{"encoder_arch": "gmlp", "model": "encoder-decoder audio transcriber", "encoder_drop_path": 0.15, "encoder_wave_strides": [5, 2, 2, 2, 2, 2], "fusion": "cross_attention", "decoder_activation": "silu", "decoder_positions": "learned", "learning_rate": 0.0015, "beta2": 0.95, "max_grad_norm": 0.5, "batch_size": 64, "epochs": 48.3, "final_lr_fraction": 0.1, "weight_decay": 0.0}
Rows from block 5 of the audio encoder of a small encoder-decoder audio transcriber, named by matrix and row number. Rows with one number belong to one neuron. Each number is 500 + 40 x the weight over its row's rms, rounded and kept within 0 to 999. All counts start at 0. Numbers have three digits each.
After each neuron's rows are labels from the 100 clips, of 14976, where the neuron reaches its largest size: "top examples" is what is common among them. Only what is clearly more common there than usual is listed. The data: read English sentences (LibriTTS-R). In brackets: how many of the 100.
# u: gMLP up (value half) (encoder.blocks.5.mixer.u.weight, 512x256), inputs 172-214
# v: gMLP up (gate half) (encoder.blocks.5.mixer.v.weight, 512x256), inputs 172-214
# out: gMLP down (encoder.blocks.5.mixer.out.weight, 256x512, transposed), outputs 172-214

u.70:485510513501506485476531591499470504528509492502501495495487535507526449495405503341510452495491486554493469554505497446582563540
v.70:459500507515449498493504501503500492417486501499531496496505474495495370488536514502500511513589502501505566549490582498488515507
out.70:499502533522477487498498493490498429498505488348497503451455492500447505602514480496488473507519524498488496499498463536574489549
top examples: the word "not" (66)

u.454:511498560499502498501499592494525488489500316507510530514504498509490494504447530506451492504481518500484501483500445449443492493
v.454:502505504505525477473498511641518496499469494451493506499487466484498498504493486514454527501528470499500504510470490498492515562
out.454:640493574495502484495523442494502500468488500462551516416505495459499526534557500497506475463486528502493447509499447512466514476
top examples: the word "the" (95); the word "said" (28)

u.464:459476404351473491491531494487494484505489494497373497500478498499548548499478497434511549495565440501537553525488495553508474535
v.464:349417486406509540497506545502501495482554472501503616470489521416483483508520504491506509504500501487499504496539549501482493504
out.464:490490541528458533503475468507501372502480492511496502469501497497492528491500502485492463503496361497487499461500506571606584497
top examples: the word "could" (31)

u.449:550510676514517453474496492502528509450391497500518494501499494487405495510488567510503501515533490476476501524506485481435496468
v.449:455506477309644486481490542541505464505516500501474500463455521493496502497549571350509500482498414483477503498533551502499499598
out.449:495481501500502476448500505456504495450492523477500502570507506459569499508510506738502475495611499497541446484499499519405507500
top examples: the word "not" (27)

u.404:524503533494523506500509501500473409503502503464492503511517441477503521626511520508538524474500532498504498580503461498470497552
v.404:500507584510496543481524509636435441502433511472354486500478497498599577496496483495473502502482518516512534555515520486508511405
out.404:539499500630569494483516528454414529502478530482364553489509505504486538486496503499504479495414581522500474516413494505499500561
top examples: the word "the" (95); the word "from" (38)

u.100:498516501500457504542436502485496473537501497592494500507510499495512517498512486477457499501541439498497497503509494493498500562
v.100:490516605492552517503559500513500439531503543499495532506489463465495534504498499508501495501520480517411504519506524502488502481
out.100:432502432421498489501544481423482474514487448497494492494463485482465492500515471512484492497522484504410501518515579508596521512
top examples: the word "not" (27)

u.46:500422448512511503423507493502533504495500527496457510541540487499502496473492516507500520496501520450488515520519518475512501484
v.46:519516486499497495508439516498501494498496489495430588502503503496542488566584528405518504456503531422548499422496555509525500506
out.46:497511507531490501521501497477511482591501495371456504578483483506504447483542498502416503495497482620486501504512493474513496497
top examples: the word "that" (54)

u.157:548495459487525484511501484515561500496502502500460517501533494494472486504495508495500475490480467517567499560407376520503656568
v.157:549519520561508509477437500453501469478500483499476496501514493498505586416509498492456500438495498514574531576471491535514581521
out.157:385507506523441502495506519481491542526499415607513478509487430525486502506498514505514528493485510433504349506500506504498528501
top examples: the word "not" (32)

u.235:501515511566495517539556473497450521521506495495500417532515604500503492499506497504499481503490490638577494466495517510511528511
v.235:505493513500522464403472496554490556554501546410504456590431435418502504543507524494500485569551538502494555566523516586519484499
out.235:493516458484481467482500468474502428508498470507499505523499450498502501462363506503469477492457499559549500513484483499524523472
top examples: the word "time" (40)

u.252:534500516498504505575448468453389477517592495496498510520541490504599513484484453476480448498501495515503490500451499489409514536
v.252:541489522511585367405478497496576510530503521422494497594369445479549505499478512496536496489515552493518506508500503541483460515
out.252:575501504437492499558463512482496520476428506373504487532504561485509508530418479484450496473447557501590500507487500492506494466
top examples: the word "time" (58)

u.113:502507501460504492561634500590499496474477460536506461514544463605456512595514505433500535473472500465479391496495495470470492502
v.113:501517578511547497439502521528511437476443566503500498544502491519525512439449480505515501500509477464472533453558497476482402470
out.113:463493499380514443545390527496499492563467483472495521588510503386550517501498506488538493504490497513562551492546493598504486488
top examples: the word "that" (38)

u.148:484500499508515506543502497499455509539494434501446498490484502496554493492501495500503475609503499496585499489483506456468537550
v.148:385516464507495465481501453494468525422484437516489498512556481543504494499505500500494498574508527420421426566476470441501498528
out.148:509564515518550436451541499507574459505503470489414502495578480498499499477508546500501490487499510432473488458503570490512464435
top examples: the word "they" (57)

u.155:425531485478502502493536508513501501465501448505492499500488510511506453511480500475487497510491502499498454493499504439496560610
v.155:508434484495496504510492512450508500462471526470492505519512505475489521501529502494489502495495501472552498541439505485500497502
out.155:444558474442502509504493514442529533507503540501604489507468494472480375514524488533460494435506490457499497517460524498537481618
top examples: the word "that" (32)

u.37:464500495495494505498511486490394466495580502495494485594509493470516504510540416499413498569502512464508504493608501509492600459
v.37:500470588522497501506497534375531576503493467484653459508506506500497488490461496510553494488497565489554527576486400497525548508
out.37:528487414505492502570490516492481478481498538502502518499494535404532497493542500500463445529560505515522465455628556471471500498
top examples: the word "time" (49)

u.391:499500513501472533642434436544431499491505390577477497490489498488513446493511493510477508548505504499597559512507500480433602588
v.391:539526474583499493510509507515524495517494490511476490503491497500494577470491499467546509512499480486572501501495495581540460500
out.391:634487437495566494501490454501499500475476498507536561498497484548596511505441598465485500493501594510494498487519497515493476499
top examples: the word "not" (55); the word "did" (25)