Weights of a small encoder-decoder audio transcriber: batches of 64, 15625 training examples.
Rows from block 6 of the audio encoder of a small encoder-decoder audio transcriber, named by matrix and row number. Rows with one number belong to one neuron. Each number is 500 + 40 x the weight over its row's rms, rounded and kept within 0 to 999. All counts start at 0. Numbers have three digits each.
Before each neuron's rows are labels from the 100 clips, of 14976, where the neuron reaches its largest size: "loudest" is the band of the loudest frequency at the time of the peak. Only what is clearly more common there than usual is listed. The data: read English sentences (LibriTTS-R).
# u: gMLP up (value half) (encoder.blocks.6.mixer.u.weight, 512x256), inputs 0-127
# v: gMLP up (gate half) (encoder.blocks.6.mixer.v.weight, 512x256), inputs 0-127
# out: gMLP down (encoder.blocks.6.mixer.out.weight, 256x512, transposed), outputs 0-127

loudest: 2000 to 4000 Hz
u.423:468516607435514531487493498526388527542492467504502623562483541527435533556519484520456477534494466524471505516529427457498530454468453496504508501493461525481510519454507496492493499505499486536492484480496511378575537488457503462482426522533531501507511485502493495529556501416476527512508464469503514538591500424520535490497502490472511531501530508543475470509518560395488495523498
v.423:501497517459464499467510497491642446537409494536508500493503498479558452492561507498504535495412531499501520450501513537499427510517520479491486637527497496504533571610524492458502461525476476502513490501497512503487528522497434507355500508498499516540501494477485450503523488614492521439541501449506498486486336520519515462457481445495513487516454383420501490493503535509521596538418
out.423:572515503568502492467478466483538455484559502445505577501505517475536556507510505502509535512418380449498553477533487558369413516508496515426493451488520480481513480524501513514437532484474501505391495500515526493509509530524553522474481456491346486487540498495527529444488459476493522485493511480499545465489532424506417534469478506514560479505474471511504487534492479482542559349503

loudest: 500 to 1000 Hz
u.427:531582535483498497549478505489504498502500455480471470533488481485509497395584494507470516534480442502328486396501498445459592583471509500487536497456459538435520500499502550495475485535499528544504442511551507410546509478491500523511495522479518528490514591520491496382494538476489523500496534490500528547472380533469503517534495482485579509507495509501562544527515494519512617565470
v.427:507482470510494475488469466508497494502503508500601503521499563416514500516524535451521500601516511501549502541505483532560514496500585571471539523523537480561505506530490577484452487506501488472404507504505502502537493545528665483436435468501497520481420438498511497503568402508498503483425438499442495490464504479434536527502496491450501502444500450499544526502519617454526508467503
out.427:496440529466482608509508507466544479512500528431522537499488503532504521571439507584484499432510467474494505497482495488387494504588511469506568515433391482493442498502504498500432525509515464503497484447517501484489532485504420495527495501500489530488511509490473482500487536504481463500493502506501499543534500506501497499488505391486480553513504550458505488528608505499448443483462

loudest: 4000 to 8000 Hz
u.438:503496493517509505498499490511478501486526424519486471501470516474498420464492487438499473488517503507598533657508501462522505482430507502508502475528494505496515499522447421497506480498477475560454444481468590524556410505498541459494425469541520484493496488499520513494509509543475510491459501513482511558499521521508518656447495490473505497493518482488498423605509504524429504500497
v.438:503533450469500502486506386571502500498498483461550517490504555497522458519501504425500512573486500463499506427598499437503581507471451499524482478500489500486502483500502468461409468514505506450498483500497511510499481555493550481524505523482499508484500396439501505502497566543496592482490502552494533541514568502512539588393505508469501500498511461500512374499476509497503491460564
out.438:495457614468513486501513470506458507537585497505472562511494528505542567500413561549500515515495427500505494501420450574398498502500499552558382497451500498498497499481502467497433498497540501514492593497546499496437479491474485500396564487507505509522458502491501483478511512549502431490472433507500503378506535542490538496448447498434461513495505513504541497461504493502490480429445

loudest: 250 to 500 Hz
u.71:528492507555559479480502503500511494437535508490493500513530498438429527498495482501463530549513469497434546492519450426503510455605463504493465487492512466486526545500500485501532506456428583489434492524507511509504449509500513534500373497526515517489518518496459524543482415494530485497547560538504604506483500492591500510494585499509498472528499400495546472503360455592505486471472
v.71:506420428503493442502490389466508532489493499492409492462534498493503427500497493495513484399448520458423520452500458441491514525502500510496496500491494502485519439435582606515503500532519532490543504445511505549422590507553512523546496400472410504481513571499508525464523480528566526504479476511504576515497595442490467554519522575496509491538427479503497447516541513484502419496498
out.71:507447492509529488497504480471497475546502537558454497565474513507488507572476413480505481573416527491507368569507543497525490504501497453498442451513508515381494504526498514519612518509498513514531508560497443540402544566497460488491491476529446502480503501497505466506448531475521506496514482531471504457497473595548458571453497428485523515496511433513481549446503450500591543376490

loudest: 2000 to 4000 Hz
u.307:518591500548447535505466417538504504487504500502518478506506487592500504452396571477502503516514476500523511505544511528401488506447537494498516499473501439517501507484458446423508745543556517426503501502610502600506543511466542468499501499497469495501452507420504491423516499498474470499488496506473503491514571477506552481505492516498410496478494642496445487497499499501505563501470
v.307:498464457483549503498511456525476575503450485502494562493520503466491511443428399416498436500503587497488502584493522487497512529501501548503505467510509532464478495491544406501500500513560498501485434413484492502500515515628537492499498511467520528463579502490508528480500538491463541495456446553441512526482493515587464564506506546434440502544481480511506544503472497455606483433569
out.307:499508524481455497533528498392456412504493500509497520500508492491504510503528500505495564612504607493496446482523488495519564508505502564491489475540436498496444535526483503508501511502558510343506389315427500483489484495479507492503509480497494502501523498526412515501499479603511532496507482503568500500465496494513500504554507524552491500507497510493493473533458500507590495440481

loudest: 250 to 500 Hz
u.127:563500486500479495479478550486492481490537485509549480531484491486515516502588442497487477472515494512507493569528494474486492422527447505500505525494513499493491514494481641504548493452535501524520510511595501482496474503473536470494454504456507496500601545427517658589489578506535481493500503550501494471398502424490421525336492499549561511510426486484479545492486405498507501504494
v.127:503454551528506518468538498526492483487472488496493510544499454514507516492638492492503518536499508470515497537445507511373499422532479509458496509472499399502429501559497474495523509493599509498491519526508489505539463518485492503496482547585508567530479502541503502579507485540493426551471498531482501496499500463570510493509449496473472561511492495497528506495503548501504499555450
out.127:499535481533500501479430462563439497510526494499500495502464501484610500510525500498500493541466588499511678496517532543498495504502501492509506495439493487509480507477490499456501605505515497476518499502516556497494509457449573413495443462486495497501478474455513482508499467468437507530438505683513507493513485498496501498493524517502428504502514511552508493509513536473618462511502

loudest: 250 to 500 Hz
u.246:502465490472454511531561504496501508477501496448572465445501487434501494510530426509549508502496509498485559482500470499499491501505469511505538384488498464501493517601499447499457505570499504465450444481508502527469581451488552499501487585353578499418496534622493498500316525507507530505498529500530511497500495458473501479503500500493495498513503472502553486500374502504500488530524
v.246:433499497365416506499494485384512569538492455459489478468580441503479483440481490505431474477445495473420556495549469445494514495498493570531480445495494514429496483407503548496427523489491457568499519435610499380465564494494518502524468464470507515520584527498483523497500508501503504465510488558500511556506470437507470482505562538481562449497485522487496396577521488495560472451488
out.246:492414491488455446495485417492485504496503544502507593465363591506491499552504498502474520510449468468506438573521453498491486497594567500434539500429480433495498493452438546479601494665413563512459453499517458512495502519508525462469511504483488547524496506496572476503401500542491490462503486533500686486498495580497484478518497506526497468500502488472483486499529565522487495498414

loudest: 250 to 500 Hz
u.0:445501505480561494502494521443472525478460505490505503486529395502527564507526490398525505515438500511505537553510585504497590498515490497511493473497416487500451512473479389493379496490410546508411532499500591500504509503587545454516498613500572503489507496498405478566496588501464554527501517486445520506498461506600513511509503499500503500526557483506371518480355493502536522499491
v.0:512515491497501498674526456498506553522501500443571593508567497478498501502481412463507495542535508492560542521532494540498504589474517541499507503509502497503485490507496509429486501542471494501494495439494494517496580417491521533499468508404495510520501513590489436492498556475482497494506493507458487503347485503413420494477550522426470466547551496497515555511505485496506494482459
out.0:509497493497508433506513502515458437459499474502558495419513517510554544528554530401476509504461471490538483500453607500523480414501426415504409503530530491513501509466579501506422487482540489501504459508497515521489504498554490504583502531366480361554467411486506548530514534445504559487482487472485420522493568492525523519501505490501442487604515494498453531476426501531536465464475

loudest: 4000 to 8000 Hz
u.75:490549507527617491505507584465532524502508500529584465524511483356499500397480494417515501537498508489528530497479531453578514508484444498517496502514475475508447525519520469505490503479472469503526482487431516461457495547595511396500503500519514499479627477544472486499461514490510541491493535511506494502503490531458433530420497481518520509466441510549563514495419502514569521497515
v.75:498491501479530504584570476459501449518478496510515502508497562480505513504498582427508514506538482513528450564433459513456505564501485487481497513592435528509481506496507527502482499528546525492508483486590458556531534470414380505574469490482380503498533508493504498493506528579450452496453575499492499572445499519438508498491507485616501501494647500484482510495476531476503539593463
out.75:493518498469481465525415566488497584441553453522483494499491503469480489498492548516512511426512504502531535533492496514474497524460477498489498549478492500499511562485464483654467530526436516478534746505533633478450472505484518475525529484523502508472502469493491476502524452480506459518462434500529507387480498495518527512507438569503493480505504540449493555519498535464495471486496

loudest: 500 to 1000 Hz
u.130:445499425497460490542512453469489518519449511429478498484530503376505476501510516495488496522506543448499414505595510350534531525493553499436511471501520505514491583510595432500509478518525498473432474442540484467494489581558478461503510496529503521417509494551475497482511501480502504499494518518505538506492500498497573545503497495512517524509501479488634511487510498512490504498543
v.130:522505508499497533480517508497515547506469505509503495484513438499503488423501452501559485505493559492499452498506504474501502500489414496491527471491500549570589495500601486500503534492464499474403518499543501509505457502504471473498498507501500420436522532528488500475566446529535531521495498503493475494360563499522465593546490519518499437615528384544496516491448496390513462514484
out.130:484572530500427493616501500502515504492372465500509580547442472456499515453381492494504530527570521470511460527501501552508522495461507521500496497420495530503493506542502504504510627507571517503508488504416537502492564517538507344497499504501563486502533529517464505504609491489504505584451501589533511502536622503469583501558489508478497515472461501484479493490495494374472501494381